config.toml
dataset = "telescope images of galaxies (Galaxy Zoo DECaLS)"
fused_qkv = false
inner_norm = false
expert_mlp_ratio = 0.25
patch_size = [8, 8]
positions = "learned"
beta1 = 0.95
Rows from expert 6 of block 3, named by matrix and row number. Rows with one number belong to one neuron. Each number is 50 + 10 x the weight over its row's rms, rounded and kept within 0 to 99. All counts start at 0. After the name is the row's rms in percent of the matrix's.
# gate: expert gate (model.blocks.3.mlp.gate, 8x96x384), inputs 0-127
# up: expert up (model.blocks.3.mlp.up, 8x96x384), inputs 0-127
# down: expert down (model.blocks.3.mlp.down, 8x384x96, transposed), outputs 0-127
gate.20 091:41 34 73 30 49 42 50 48 55 39 50 42 55 66 39 51 54 46 43 39 62 38 45 52 43 60 52 53 46 44 40 84 45 56 39 44 51 50 54 61 43 53 49 46 46 58 63 45 44 56 35 48 46 52 50 22 42 56 46 62 44 38 56 54 39 57 44 52 52 63 30 47 41 27 73 41 48 43 42 46 35 51 55 57 51 64 31 54 65 66 38 43 52 32 61 45 39 49 60 67 67 54 62 49 57 71 48 56 55 46 43 50 60 50 56 73 55 47 65 55 33 50 53 51 50 68 55 35
up.20 088:40 57 48 34 56 49 54 54 50 50 43 57 54 62 32 54 62 46 48 45 29 47 46 53 40 56 53 56 67 48 35 46 57 63 57 46 50 44 46 38 49 52 73 50 57 46 61 45 53 61 70 50 35 47 69 56 52 45 53 43 41 55 51 48 72 67 41 38 54 50 44 49 59 61 59 46 58 42 36 61 70 52 52 27 60 50 54 46 58 49 46 44 51 52 52 38 64 48 54 48 43 44 55 54 47 40 64 44 83 53 50 56 33 56 49 42 71 50 44 47 54 51 50 65 57 53 53 51
down.20 108:52 46 53 58 52 65 49 52 53 66 53 36 53 54 34 58 50 43 60 42 51 38 39 69 36 28 55 45 58 56 56 56 31 47 43 68 55 47 64 54 54 59 43 43 41 45 48 55 57 55 40 46 68 55 57 50 58 40 52 64 75 67 49 55 49 60 49 60 49 53 47 65 45 62 57 56 50 66 46 55 49 52 55 54 63 58 45 45 62 49 46 57 42 60 41 57 43 45 42 51 57 32 45 48 58 42 62 47 35 47 44 49 37 39 40 42 38 54 39 40 44 51 56 43 55 65 26 45
gate.21 087:51 43 50 37 60 52 56 60 47 60 45 45 59 49 42 48 56 36 40 45 60 55 38 58 57 54 56 62 30 40 52 50 45 39 45 45 32 52 47 49 56 51 51 48 73 53 36 56 42 44 68 58 51 33 38 44 32 50 58 59 56 47 49 51 56 52 53 49 64 47 52 58 53 53 56 56 43 54 64 59 55 37 71 38 52 47 60 66 45 49 48 57 41 42 55 32 69 50 46 35 43 44 39 50 70 47 35 32 52 44 37 31 44 51 53 56 50 45 52 46 60 58 56 51 36 48 50 41
up.21 093:48 44 44 42 59 46 56 63 49 55 46 62 60 44 52 43 64 39 40 60 49 58 40 58 50 60 55 54 33 33 48 46 41 35 64 32 42 54 58 51 48 53 52 53 43 53 37 54 44 44 69 70 47 36 47 28 36 55 66 50 66 42 56 48 46 60 55 38 59 52 61 60 66 58 46 40 40 65 60 54 50 35 64 50 52 44 45 67 54 52 54 53 41 59 53 47 60 51 43 41 48 46 39 58 52 65 42 43 49 55 45 38 59 38 54 52 38 46 48 53 56 55 53 56 43 41 55 35
down.21 086:42 63 49 49 48 55 51 42 48 46 53 51 78 31 56 47 51 36 68 58 47 54 46 54 54 51 43 55 69 47 42 67 45 51 59 25 38 53 62 67 43 61 52 70 41 36 45 68 39 38 52 51 52 40 50 44 48 28 49 42 60 51 61 37 44 38 40 50 61 55 49 32 74 37 55 36 52 56 37 58 46 64 44 70 31 55 69 35 45 54 53 39 57 56 39 53 57 47 51 52 52 60 60 45 41 44 57 47 50 51 43 60 41 34 51 56 53 64 46 57 54 50 55 39 58 29 63 33
gate.22 099:63 53 55 39 36 42 66 66 46 52 49 61 52 46 51 36 60 46 49 63 47 38 44 55 32 49 44 39 47 39 55 44 40 47 46 57 54 40 37 46 57 65 42 58 65 57 38 56 35 48 70 45 33 47 46 54 52 47 50 40 37 46 37 63 37 49 51 46 34 43 51 54 41 41 63 56 57 49 48 40 55 48 55 44 28 60 55 51 61 37 55 59 58 48 34 51 49 53 53 44 48 48 56 73 60 57 53 45 47 56 49 58 40 49 46 46 70 81 62 65 58 60 30 64 45 60 64 34
up.22 102:52 40 39 57 60 38 39 34 56 56 47 62 36 51 47 71 55 59 60 63 60 55 44 49 59 35 52 60 72 53 37 60 46 61 73 44 26 60 32 49 56 47 57 43 31 38 40 57 60 47 47 57 37 54 43 55 59 58 51 41 66 64 55 52 68 38 54 47 36 67 48 46 60 57 53 49 43 53 51 37 42 56 45 54 41 49 48 27 29 52 55 48 51 50 51 57 43 49 41 46 52 58 48 44 43 37 45 44 36 43 35 49 52 51 36 51 26 44 63 44 53 51 47 44 57 41 34 49
down.22 100:54 60 60 64 45 34 70 55 44 43 51 68 69 48 36 29 57 36 56 62 36 60 58 57 72 57 58 45 50 41 29 64 47 57 41 30 40 57 44 73 33 61 47 49 60 40 58 56 63 50 53 57 75 55 49 37 49 28 52 46 36 36 56 39 69 37 61 51 44 55 47 48 49 39 45 45 53 43 59 47 43 60 47 46 66 35 38 42 68 64 50 62 40 36 43 58 50 40 45 48 57 39 36 34 43 61 32 60 52 47 51 52 54 48 49 41 88 55 40 38 65 57 63 53 38 49 55 39
gate.23 075:40 48 63 56 42 43 48 74 48 47 48 62 48 43 52 54 48 39 26 57 41 49 70 42 69 40 42 50 54 54 52 42 47 62 47 39 40 65 51 44 73 40 47 49 35 45 50 44 66 67 52 56 37 55 52 61 40 55 73 71 36 52 53 45 36 41 53 34 54 49 48 47 47 40 48 65 58 66 47 68 62 66 47 65 37 48 56 45 69 44 53 34 51 47 49 46 56 57 42 47 49 59 34 54 58 37 61 36 50 63 57 49 63 61 49 46 47 59 39 55 57 53 53 56 60 56 59 47
up.23 079:41 37 70 50 55 47 42 45 34 67 52 50 37 63 48 36 49 53 50 51 56 46 52 64 33 63 48 36 60 52 44 47 47 28 38 60 57 66 44 54 43 58 50 45 63 56 34 66 50 30 66 72 51 59 38 47 60 57 35 51 55 41 46 46 45 49 65 63 44 63 53 56 23 58 47 44 51 52 41 30 68 39 34 51 35 53 62 32 80 44 54 52 44 54 39 49 62 57 62 46 52 53 65 47 47 64 48 54 56 44 40 71 55 44 61 55 59 48 59 45 49 62 47 35 39 45 43 45
down.23 093:50 46 58 31 32 43 54 58 50 52 36 61 61 48 66 51 33 49 45 63 33 33 65 44 48 46 58 53 55 39 59 60 52 39 73 39 52 41 60 59 36 42 58 45 54 26 58 50 54 45 42 59 44 48 50 38 47 37 35 47 39 54 52 58 24 52 50 49 34 49 51 55 41 66 45 52 54 49 44 53 36 58 62 37 44 32 40 59 57 37 52 66 52 35 51 47 56 69 52 43 55 53 48 66 40 44 61 39 48 66 40 34 57 25 60 49 26 30 40 56 53 49 39 65 51 41 52 41
gate.24 106:62 62 42 41 55 51 63 31 51 52 50 39 55 69 44 37 57 48 62 53 53 64 49 41 66 68 54 41 43 36 27 46 46 51 58 52 55 57 39 68 51 57 40 51 47 71 48 59 55 57 35 48 47 53 29 53 43 51 40 68 44 57 42 46 45 36 57 60 50 57 49 55 33 31 42 42 46 41 51 41 39 52 44 60 46 51 30 50 50 48 55 64 60 44 40 53 59 51 43 59 44 50 51 45 44 58 46 45 50 19 35 40 51 37 51 57 37 63 40 36 55 70 72 28 52 53 47 54
up.24 108:37 55 65 26 37 53 54 36 40 46 54 62 38 51 54 73 44 67 37 46 44 56 46 49 64 40 42 46 53 66 37 50 61 60 40 64 50 37 62 50 56 40 54 58 57 49 64 29 32 55 52 54 55 51 54 43 65 38 49 56 57 59 50 46 49 50 58 50 48 41 53 58 38 48 59 45 47 49 52 64 57 53 53 37 41 41 55 44 51 57 63 65 39 54 51 51 41 39 63 37 58 65 65 35 28 60 57 38 58 40 67 43 52 60 60 55 36 39 57 70 59 40 47 47 47 38 41 49
down.24 085:51 65 59 49 63 39 65 66 50 48 55 65 57 53 30 58 47 45 55 45 29 58 48 53 67 36 54 52 53 69 59 43 51 71 41 59 58 61 46 64 51 46 56 49 78 49 50 40 70 50 32 48 59 63 57 46 31 53 43 63 68 60 51 56 39 37 47 63 56 57 41 65 50 49 54 47 46 38 36 42 40 51 44 58 54 50 66 63 43 54 58 31 45 50 33 50 70 59 50 58 53 44 30 47 38 80 46 54 46 46 39 51 58 45 52 61 56 48 56 35 23 55 54 54 41 40 41 37
gate.25 104:52 53 46 57 55 67 47 48 61 51 52 63 44 48 39 54 55 39 63 48 40 50 31 55 49 27 57 33 39 66 60 61 56 69 60 37 50 44 53 31 50 39 51 45 36 45 48 61 36 40 34 52 53 50 51 64 60 60 44 56 62 76 46 55 58 45 52 41 49 33 46 45 30 47 53 40 39 41 55 45 59 54 33 52 48 60 51 57 41 50 51 44 57 47 49 52 65 47 48 68 28 67 38 52 63 54 79 46 44 60 57 28 44 63 45 37 50 44 39 51 55 41 48 66 41 50 42 51
up.25 108:44 60 40 63 44 77 61 57 52 49 47 63 53 53 55 59 39 37 44 42 46 42 47 40 50 45 52 48 74 55 50 57 64 78 62 62 48 46 48 39 48 46 62 41 34 40 53 42 50 56 46 38 50 56 60 62 53 47 59 44 43 71 42 50 54 51 47 47 38 48 62 49 43 39 51 57 44 51 43 46 51 54 51 53 62 59 38 55 60 55 55 58 43 62 38 42 47 65 38 62 37 71 37 65 59 52 58 48 53 60 63 47 47 41 54 36 46 65 49 39 47 45 44 62 53 45 56 42
down.25 113:45 36 59 53 49 37 50 55 47 47 47 46 61 60 67 48 46 41 44 45 37 52 42 56 47 44 62 63 55 50 37 53 51 49 50 28 50 58 42 44 66 60 40 58 70 47 54 61 45 43 48 69 38 60 35 38 77 60 53 22 61 71 51 50 77 53 64 42 39 48 47 40 47 54 57 48 58 52 57 50 50 66 37 61 53 50 57 25 66 58 60 21 54 58 53 49 51 47 51 48 58 70 39 37 61 36 39 41 45 34 44 49 41 45 54 42 61 52 38 51 18 49 52 51 53 43 65 54
gate.26 126:45 45 48 65 53 39 51 47 63 58 46 33 46 37 53 42 59 38 57 38 59 59 60 60 48 46 44 50 42 57 50 49 53 51 46 50 57 77 57 40 53 41 53 65 53 44 34 64 32 39 50 60 39 47 59 66 45 58 52 60 34 59 61 56 66 53 42 53 34 58 41 53 63 55 57 50 48 63 34 56 48 59 51 58 48 50 53 42 37 74 49 50 55 44 59 34 40 58 54 36 42 39 52 40 38 63 57 48 33 53 47 58 63 40 63 48 28 39 50 47 50 63 39 67 51 42 31 62
up.26 132:28 48 51 54 36 54 36 52 55 42 54 32 39 39 52 50 47 41 57 35 61 48 56 37 52 45 42 27 53 42 59 55 49 43 33 51 76 66 65 49 40 44 41 71 70 41 44 68 31 43 58 59 43 56 44 63 56 50 63 51 32 48 55 51 70 67 54 59 37 47 38 43 51 63 54 39 52 57 53 45 49 40 62 58 41 44 32 45 42 55 38 55 49 54 55 55 53 48 49 23 47 60 47 44 33 53 63 64 49 47 42 56 59 40 53 68 39 37 52 56 45 61 43 51 50 54 35 49
down.26 114:48 55 50 56 43 71 58 37 43 55 50 57 49 68 49 55 48 57 45 58 55 58 63 59 45 41 55 62 35 43 47 41 36 60 41 34 58 60 56 49 39 54 46 52 53 68 34 44 66 49 56 38 55 40 47 49 54 57 56 52 38 40 48 46 52 42 55 50 55 49 42 51 60 41 43 49 41 57 45 59 59 49 60 50 49 43 52 44 63 65 50 56 51 58 28 45 51 46 38 49 50 47 43 56 45 39 42 53 31 42 45 46 37 47 22 51 53 54 43 43 71 42 56 62 40 54 48 44
gate.27 093:52 52 54 56 45 39 52 53 52 60 36 43 63 33 44 56 51 46 43 32 53 57 49 57 57 42 63 66 45 37 43 52 49 54 37 47 50 53 46 65 42 53 53 47 35 38 53 45 54 58 50 59 54 54 61 46 62 50 41 47 59 71 76 41 73 38 53 51 48 53 53 46 38 65 50 72 56 58 45 51 38 47 55 43 51 42 47 52 43 41 54 43 52 67 64 58 49 62 70 24 58 53 37 46 55 48 65 59 50 48 48 45 58 49 56 49 63 63 60 55 42 44 39 57 47 44 41 67
up.27 098:39 48 56 59 53 28 41 46 59 71 36 30 52 52 44 62 41 41 40 30 74 62 54 57 48 41 55 49 64 45 45 33 50 52 41 39 53 53 56 64 42 49 56 49 50 38 55 42 55 52 45 61 36 47 59 34 74 54 41 41 67 79 78 35 52 58 44 50 45 56 40 63 43 51 47 61 44 71 29 52 39 55 55 38 51 42 48 49 68 34 57 49 45 54 51 56 48 58 50 43 67 49 40 39 46 50 67 55 64 39 58 43 75 52 51 55 52 51 62 57 31 41 47 61 56 63 49 64
down.27 094:74 59 56 32 38 61 43 25 45 31 48 39 53 52 72 49 59 41 53 67 55 54 69 52 40 51 57 43 35 40 52 50 60 50 33 45 45 55 57 34 42 44 45 57 49 42 41 50 47 60 53 52 46 50 59 43 63 49 61 55 49 47 56 43 36 34 56 54 64 34 56 61 33 54 54 57 49 64 53 59 49 70 48 81 53 40 43 33 58 34 51 50 38 59 40 42 47 56 33 53 42 36 58 35 57 62 39 46 61 57 67 54 66 34 45 53 51 36 46 53 40 52 57 45 58 40 42 54
gate.28 087:58 51 65 62 41 56 53 54 56 46 43 35 58 52 54 47 39 50 53 44 66 46 59 53 33 72 44 38 46 58 53 32 40 38 62 39 51 53 54 49 47 44 59 59 53 47 50 40 51 27 67 60 52 43 49 54 59 50 54 49 54 33 50 45 64 67 42 53 49 40 54 44 42 58 48 43 50 43 47 51 35 31 49 46 36 44 42 46 34 53 51 60 58 68 45 66 45 40 54 50 56 64 49 46 49 46 42 55 54 35 54 67 64 46 38 53 44 46 57 41 56 53 40 61 51 47 69 45
up.28 101:46 51 48 45 33 45 52 49 53 52 46 37 45 48 44 63 69 50 41 49 51 47 60 40 57 22 49 49 61 47 65 45 67 44 49 62 45 56 32 46 41 53 49 55 60 52 51 57 36 56 45 50 48 61 50 54 33 57 34 65 51 68 45 51 47 48 63 37 60 33 48 58 68 48 58 50 57 57 54 54 46 50 49 56 59 41 55 57 62 47 51 74 50 54 61 41 52 65 40 44 32 29 49 47 42 45 44 49 62 53 48 30 49 49 35 34 46 52 61 56 30 56 36 51 47 26 40 48
down.28 084:67 47 42 40 39 62 43 63 47 56 42 54 52 34 45 32 37 37 58 32 37 57 53 48 65 41 60 39 65 66 53 44 44 40 62 51 52 54 45 46 47 51 40 49 61 37 59 56 72 62 49 67 52 58 46 38 42 46 64 38 46 33 53 45 52 33 71 60 48 55 71 52 48 66 50 39 49 49 40 28 44 45 65 50 56 57 65 53 54 36 57 43 44 48 73 49 44 46 50 63 65 52 49 43 55 36 28 62 60 55 35 58 65 43 51 48 32 60 51 47 65 54 60 58 57 53 39 60
gate.29 119:44 42 68 59 62 48 46 49 66 52 50 53 50 61 79 46 47 50 48 43 54 42 48 47 34 69 64 46 42 50 57 48 50 51 47 75 46 72 52 38 47 45 40 44 58 71 47 34 54 49 57 53 46 48 48 35 40 52 45 44 65 28 40 45 27 59 53 43 36 40 41 44 45 61 41 52 37 53 54 62 65 42 55 61 50 46 70 44 62 49 42 55 36 45 51 55 57 57 63 49 58 61 35 39 64 56 42 53 67 55 53 68 59 65 60 59 38 38 50 50 48 47 48 41 55 53 56 52
up.29 112:50 36 40 44 42 58 21 39 58 44 57 22 62 62 40 63 48 43 51 42 54 58 26 36 52 73 45 57 50 63 32 56 48 39 58 59 53 46 46 66 49 48 37 56 65 64 54 24 72 45 44 42 57 74 65 26 58 53 43 53 43 24 48 35 48 51 50 38 36 47 54 41 45 50 40 42 41 57 47 35 41 60 42 55 31 46 51 41 48 50 63 46 54 48 51 52 58 42 37 58 60 63 38 31 59 48 57 36 52 52 54 44 41 51 57 61 45 51 49 51 63 58 61 39 59 57 46 41
down.29 098:65 58 38 45 58 72 38 34 54 46 52 43 51 37 36 47 55 43 57 41 65 40 57 47 31 66 63 47 51 48 54 45 49 47 56 59 58 46 66 30 49 49 55 49 35 22 44 54 44 48 55 57 56 45 57 45 44 52 48 34 48 66 61 47 60 35 42 45 61 58 62 60 37 62 54 48 44 51 39 67 47 37 53 52 50 53 28 59 44 54 34 60 54 50 49 48 55 47 54 43 48 29 71 53 61 54 69 45 56 43 68 39 55 53 34 34 85 46 43 29 51 64 70 52 61 56 52 54
gate.30 102:58 40 62 65 35 55 60 52 27 63 47 29 37 39 35 42 42 58 34 76 58 57 56 46 33 53 44 47 47 51 46 52 65 46 45 64 40 64 46 58 40 58 56 54 47 62 54 69 50 33 58 63 51 51 46 42 25 64 32 50 47 50 34 61 34 47 39 57 62 52 54 56 53 50 39 46 57 47 38 57 51 37 27 67 50 36 51 65 51 45 64 58 62 54 59 42 57 59 40 65 56 46 75 61 49 48 52 45 41 29 45 59 60 40 67 49 63 51 52 68 48 41 49 39 54 36 36 53
up.30 092:32 65 35 51 45 45 39 64 61 39 56 75 57 60 60 59 57 52 48 25 53 43 68 46 42 51 37 50 50 40 48 48 46 72 66 44 49 41 49 39 58 43 47 53 40 35 38 48 56 58 37 47 45 53 43 44 58 31 52 54 50 56 72 43 63 47 53 47 33 53 57 43 42 54 61 45 52 51 58 41 76 71 54 44 59 64 56 29 39 59 37 26 46 45 52 48 62 50 52 57 38 57 43 46 41 44 45 63 57 62 36 55 43 48 33 46 32 43 36 19 63 69 49 58 38 42 57 60
down.30 103:54 39 46 53 51 39 51 62 44 43 57 54 62 54 48 44 49 41 28 64 51 50 55 52 42 68 43 46 38 52 48 50 49 64 34 48 40 40 34 52 58 51 44 41 58 42 49 57 20 46 64 62 54 65 59 72 46 42 49 54 56 67 62 41 53 45 46 54 28 61 40 55 40 55 40 52 40 48 45 42 40 56 54 63 46 42 37 50 62 48 46 66 54 64 32 64 59 37 47 54 61 39 51 52 61 48 60 50 44 44 53 39 59 50 62 34 53 46 47 60 38 51 33 47 49 49 48 54
gate.31 120:69 53 37 61 56 39 57 58 47 38 64 55 53 55 64 32 43 61 50 55 27 38 60 58 49 63 59 47 56 47 48 43 56 45 44 53 45 47 63 31 62 57 47 62 48 54 56 45 66 57 58 37 39 33 48 58 35 48 46 38 45 35 42 55 35 27 57 64 58 64 50 33 60 72 40 58 49 44 39 50 50 45 40 46 62 52 65 61 45 49 22 47 63 65 42 44 37 55 50 34 25 44 59 65 56 46 39 57 54 52 41 66 78 42 43 37 53 47 53 47 53 38 56 47 56 45 40 69
up.31 100:55 38 52 61 40 44 59 53 52 51 40 42 50 51 43 41 61 50 68 46 48 37 44 48 64 25 49 48 64 53 45 49 68 54 59 40 57 50 49 70 49 41 52 57 38 35 50 61 51 42 42 64 46 47 47 64 49 46 56 47 43 31 49 65 78 69 50 41 42 51 55 60 52 33 71 44 53 50 56 45 36 66 62 36 39 39 67 53 56 45 59 53 50 46 43 44 61 58 32 43 46 30 70 42 48 51 60 50 28 44 44 53 30 34 45 52 10 45 47 37 50 44 45 53 37 41 46 60
down.31 099:36 51 43 50 58 42 31 55 38 50 54 47 45 41 59 50 42 68 43 56 49 44 50 43 53 38 48 51 38 35 41 54 56 49 45 39 57 46 65 38 55 54 60 51 47 53 57 47 36 48 61 33 37 58 46 62 63 41 78 43 27 55 41 51 63 69 52 41 52 42 34 54 28 60 52 33 40 49 49 70 58 51 47 42 55 61 54 56 52 59 59 36 61 41 52 43 44 48 56 47 51 55 35 49 46 44 45 38 38 65 53 38 20 50 49 46 47 37 62 67 53 54 50 64 45 72 43 64
gate.32 100:47 47 45 57 48 60 59 53 46 49 56 37 33 52 50 50 48 63 54 51 63 47 49 62 67 53 43 44 45 57 52 46 39 69 52 68 52 52 51 37 68 55 57 41 49 44 55 55 48 52 45 45 59 49 59 56 61 37 32 41 55 49 64 40 47 39 41 62 53 50 38 31 45 45 55 43 59 54 56 71 58 46 59 40 60 63 59 48 36 45 56 56 45 72 42 52 54 36 59 50 64 66 50 56 70 60 47 61 45 49 57 41 60 55 48 54 37 57 41 52 76 29 57 31 49 36 56 64
up.32 098:41 63 52 60 53 45 45 62 50 49 54 38 36 35 56 45 63 54 54 47 70 46 55 40 54 66 51 48 49 47 40 27 55 52 36 67 66 60 45 43 57 67 57 53 52 56 69 62 54 44 39 27 46 48 74 48 46 54 39 41 60 38 44 25 41 46 41 53 60 51 28 27 37 38 51 79 61 61 56 55 43 48 59 50 64 47 55 56 45 52 51 61 53 77 57 41 48 46 56 51 52 59 49 65 59 55 34 59 43 32 68 49 69 51 37 40 49 56 40 52 46 38 47 34 48 57 62 57
down.32 107:49 60 59 36 44 38 55 47 40 50 62 61 58 42 52 43 43 56 42 70 42 46 40 59 61 42 71 49 59 54 40 53 48 63 51 60 61 47 37 46 37 49 53 43 69 39 58 36 64 62 32 53 41 31 46 40 47 49 49 46 30 48 53 55 54 53 41 51 68 58 48 40 45 53 46 49 46 45 39 33 53 56 61 39 70 48 47 56 37 53 33 49 52 58 52 54 58 36 50 53 59 38 41 40 42 66 53 40 56 44 58 47 50 53 46 36 51 48 45 33 43 64 47 58 52 62 44 42
gate.33 087:40 38 44 56 51 55 60 44 37 31 39 56 56 52 34 43 39 62 44 59 53 43 61 53 41 61 48 71 60 40 51 37 57 36 28 53 57 55 51 42 47 53 56 56 54 48 50 42 47 47 51 29 43 47 53 77 49 39 62 55 40 50 45 59 45 33 50 59 41 70 33 59 62 48 68 62 32 44 41 50 47 56 29 52 53 54 37 32 44 56 40 54 37 60 52 32 51 58 48 42 57 52 43 36 27 58 49 45 43 51 53 55 48 47 60 42 48 42 51 57 39 59 32 34 55 52 49 59
up.33 093:51 46 51 55 57 45 47 50 34 55 38 49 53 35 46 42 56 40 52 56 52 54 45 44 57 48 47 34 52 40 46 50 33 59 40 49 53 55 69 56 39 44 50 46 67 54 42 59 54 38 78 50 48 48 28 46 44 47 50 63 45 56 63 50 71 34 44 41 45 55 67 40 36 56 48 38 58 57 61 49 43 47 32 49 47 42 32 44 35 57 61 45 40 46 52 62 59 41 46 50 39 46 43 37 53 53 69 34 49 43 35 56 36 43 71 52 39 74 54 54 72 72 58 54 56 27 62 41
down.33 103:48 40 45 50 45 57 59 46 37 37 57 59 32 61 19 40 34 42 41 52 42 66 64 42 46 68 40 58 44 41 49 37 58 39 49 43 54 58 43 58 67 47 41 53 69 35 46 67 70 30 39 30 60 40 49 43 41 44 44 49 48 51 43 46 73 29 44 55 55 49 46 43 43 46 38 48 44 50 41 33 56 67 41 45 49 47 39 49 48 40 58 65 44 32 38 50 60 54 52 69 56 44 40 56 40 43 46 48 52 49 55 67 44 51 46 54 55 47 38 57 26 54 50 53 57 41 42 29
gate.34 106:57 49 36 40 39 43 43 47 45 41 62 51 51 33 65 52 43 53 53 34 31 54 41 65 62 68 51 55 55 62 49 42 52 49 43 55 28 53 31 55 80 41 56 48 48 47 26 35 52 39 55 47 52 62 45 68 26 40 48 72 44 54 39 54 34 49 38 56 27 54 52 55 58 42 61 54 50 58 61 55 54 52 46 61 50 38 66 50 66 47 57 45 52 28 58 54 37 55 39 43 65 53 56 44 45 54 52 39 44 47 40 40 67 49 48 38 45 49 50 47 74 46 60 59 36 35 51 51
up.34 110:21 33 56 47 52 44 42 39 63 47 54 55 44 58 49 36 54 49 52 65 36 42 67 39 47 55 40 27 37 44 57 53 45 60 44 59 64 62 56 46 44 65 39 67 47 52 66 38 45 60 61 60 53 33 44 43 51 58 49 49 50 48 48 40 43 53 54 36 75 64 39 51 44 63 48 31 70 53 49 48 38 35 48 50 25 59 49 43 33 51 44 37 68 76 45 57 39 54 57 30 31 47 39 46 58 50 53 56 41 42 54 51 49 37 57 59 73 59 46 61 41 53 51 56 53 47 50 30
down.34 126:44 52 49 56 47 50 54 75 44 48 43 62 40 57 69 54 59 56 63 60 47 58 48 56 41 67 37 56 46 46 50 41 61 57 34 36 44 58 55 51 48 37 61 42 67 60 37 54 31 55 35 50 45 49 52 42 65 54 66 46 41 54 57 53 51 35 45 56 65 63 45 53 63 36 46 54 52 37 48 54 39 60 47 52 34 43 49 45 47 64 46 95 49 63 39 35 43 51 56 66 51 35 43 49 70 42 55 48 36 26 45 66 49 37 59 52 30 43 59 53 50 67 47 50 51 51 62 64
gate.35 090:68 62 44 35 27 41 53 57 45 49 48 65 36 44 43 65 33 38 49 57 65 49 68 34 42 63 35 44 47 47 54 58 52 46 44 31 37 55 61 35 44 48 48 50 64 54 52 36 51 46 40 19 49 53 55 47 50 48 46 67 45 75 60 58 50 57 62 58 55 49 44 45 47 58 71 42 54 51 49 45 44 46 46 46 57 59 33 46 63 63 49 67 50 40 70 47 58 54 39 41 55 33 58 42 42 49 46 42 45 49 56 46 66 55 45 43 61 45 39 46 23 54 28 19 57 35 49 35
up.35 092:75 31 46 52 50 58 49 43 40 50 62 55 52 44 67 44 46 38 48 54 64 65 49 45 54 52 57 52 55 55 46 62 38 55 54 57 53 52 44 60 62 54 48 48 45 58 48 62 59 42 57 36 44 37 57 66 53 54 42 46 40 45 55 44 53 56 37 63 41 39 51 35 61 43 57 44 52 55 59 53 55 51 63 50 50 41 53 42 37 48 37 39 50 61 59 52 54 69 45 56 39 45 47 57 38 46 60 47 20 62 61 44 52 58 49 53 50 65 53 45 57 55 67 38 57 43 44 42
down.35 094:45 56 46 40 50 45 42 66 42 41 51 42 49 58 43 45 54 62 46 75 49 47 53 47 39 64 53 47 60 56 43 52 57 50 38 58 66 40 47 59 42 55 51 61 43 63 51 57 48 42 47 49 51 51 66 40 72 36 60 50 40 42 41 53 38 62 51 49 35 57 51 60 53 51 62 57 45 45 64 51 36 56 54 26 59 34 54 66 28 51 41 76 53 45 45 59 62 56 51 60 59 59 60 61 34 47 41 60 46 43 66 46 54 53 52 33 54 53 39 30 42 43 56 69 54 51 45 63
gate.36 089:30 53 61 51 65 64 58 45 38 42 63 57 54 43 53 55 45 33 36 51 67 25 57 49 47 49 69 45 62 52 53 40 34 62 51 62 62 55 59 73 56 43 40 45 83 65 48 51 59 47 55 57 53 42 48 60 47 47 46 50 50 50 63 50 37 50 47 49 44 52 46 47 41 52 65 25 45 48 35 47 59 56 37 43 46 49 46 53 44 61 57 67 58 50 60 44 64 43 67 36 35 39 58 51 40 48 65 42 52 54 46 39 46 55 60 54 47 48 46 40 53 57 52 43 54 45 47 69
up.36 104:66 51 47 41 42 45 42 58 57 38 40 46 52 67 44 35 67 69 61 62 22 71 49 55 63 57 35 58 46 48 59 54 67 24 40 39 30 42 46 36 36 58 66 66 24 46 53 57 35 44 51 50 43 48 42 41 50 45 40 59 45 32 46 55 57 52 54 50 43 48 52 52 59 41 35 73 52 53 62 50 41 51 52 47 46 60 57 48 52 42 48 34 36 49 43 58 39 54 49 60 57 60 46 54 59 47 26 53 49 55 54 61 51 51 51 46 66 44 63 59 51 47 48 59 49 51 56 35
down.36 090:42 45 51 47 47 54 61 44 48 56 40 43 40 34 63 68 78 53 62 47 30 65 42 46 55 54 60 53 34 43 49 53 50 47 63 60 56 38 68 42 41 48 42 36 46 51 52 45 59 34 29 55 45 43 47 56 41 52 62 57 46 58 40 48 68 44 32 49 50 63 47 56 73 43 29 41 47 53 40 57 38 67 66 34 55 40 61 48 58 50 41 63 45 46 43 49 51 39 47 45 39 66 50 49 46 43 57 62 46 69 45 64 54 45 59 65 27 41 67 61 72 62 37 39 53 46 49 42
gate.37 092:56 79 51 61 50 58 53 37 59 44 57 28 51 48 42 35 70 53 44 55 52 54 55 56 59 37 37 48 30 52 62 46 41 51 48 55 52 40 47 63 49 51 50 59 56 43 42 24 30 57 46 62 60 46 41 37 39 45 49 40 42 67 45 39 46 51 49 34 54 61 46 42 65 33 41 49 53 53 47 44 50 66 43 44 52 59 43 46 46 43 40 69 39 57 51 60 53 50 62 43 40 34 64 39 41 57 48 41 46 44 41 51 65 59 56 46 74 56 41 52 47 57 48 32 49 42 57 49
up.37 088:37 39 53 50 57 41 44 55 49 51 50 77 53 47 60 57 32 51 56 71 58 46 35 50 38 62 49 56 85 52 48 53 45 35 64 42 46 61 42 43 54 56 43 39 52 52 57 69 61 38 46 38 50 45 51 72 65 48 10 44 49 34 49 52 55 68 50 52 49 41 51 53 26 73 31 52 52 47 55 50 64 50 67 49 53 33 46 53 56 54 60 56 49 45 59 58 56 51 40 59 46 59 44 52 42 42 53 61 49 42 56 54 31 46 35 49 51 45 46 42 53 38 61 51 44 66 42 42
down.37 096:60 40 48 50 54 59 49 60 48 45 57 64 74 34 45 42 48 43 53 54 45 26 57 48 49 46 28 57 54 45 66 53 63 60 57 56 45 55 46 61 57 55 51 52 22 55 39 56 66 49 52 59 39 48 38 52 31 41 49 47 54 65 48 42 72 74 57 49 59 57 37 33 36 46 48 63 38 37 54 35 50 55 50 41 57 47 58 42 28 60 51 50 39 44 53 54 29 44 61 51 45 62 57 63 49 56 43 47 42 54 38 52 63 50 52 40 48 54 38 43 50 58 64 46 58 52 65 53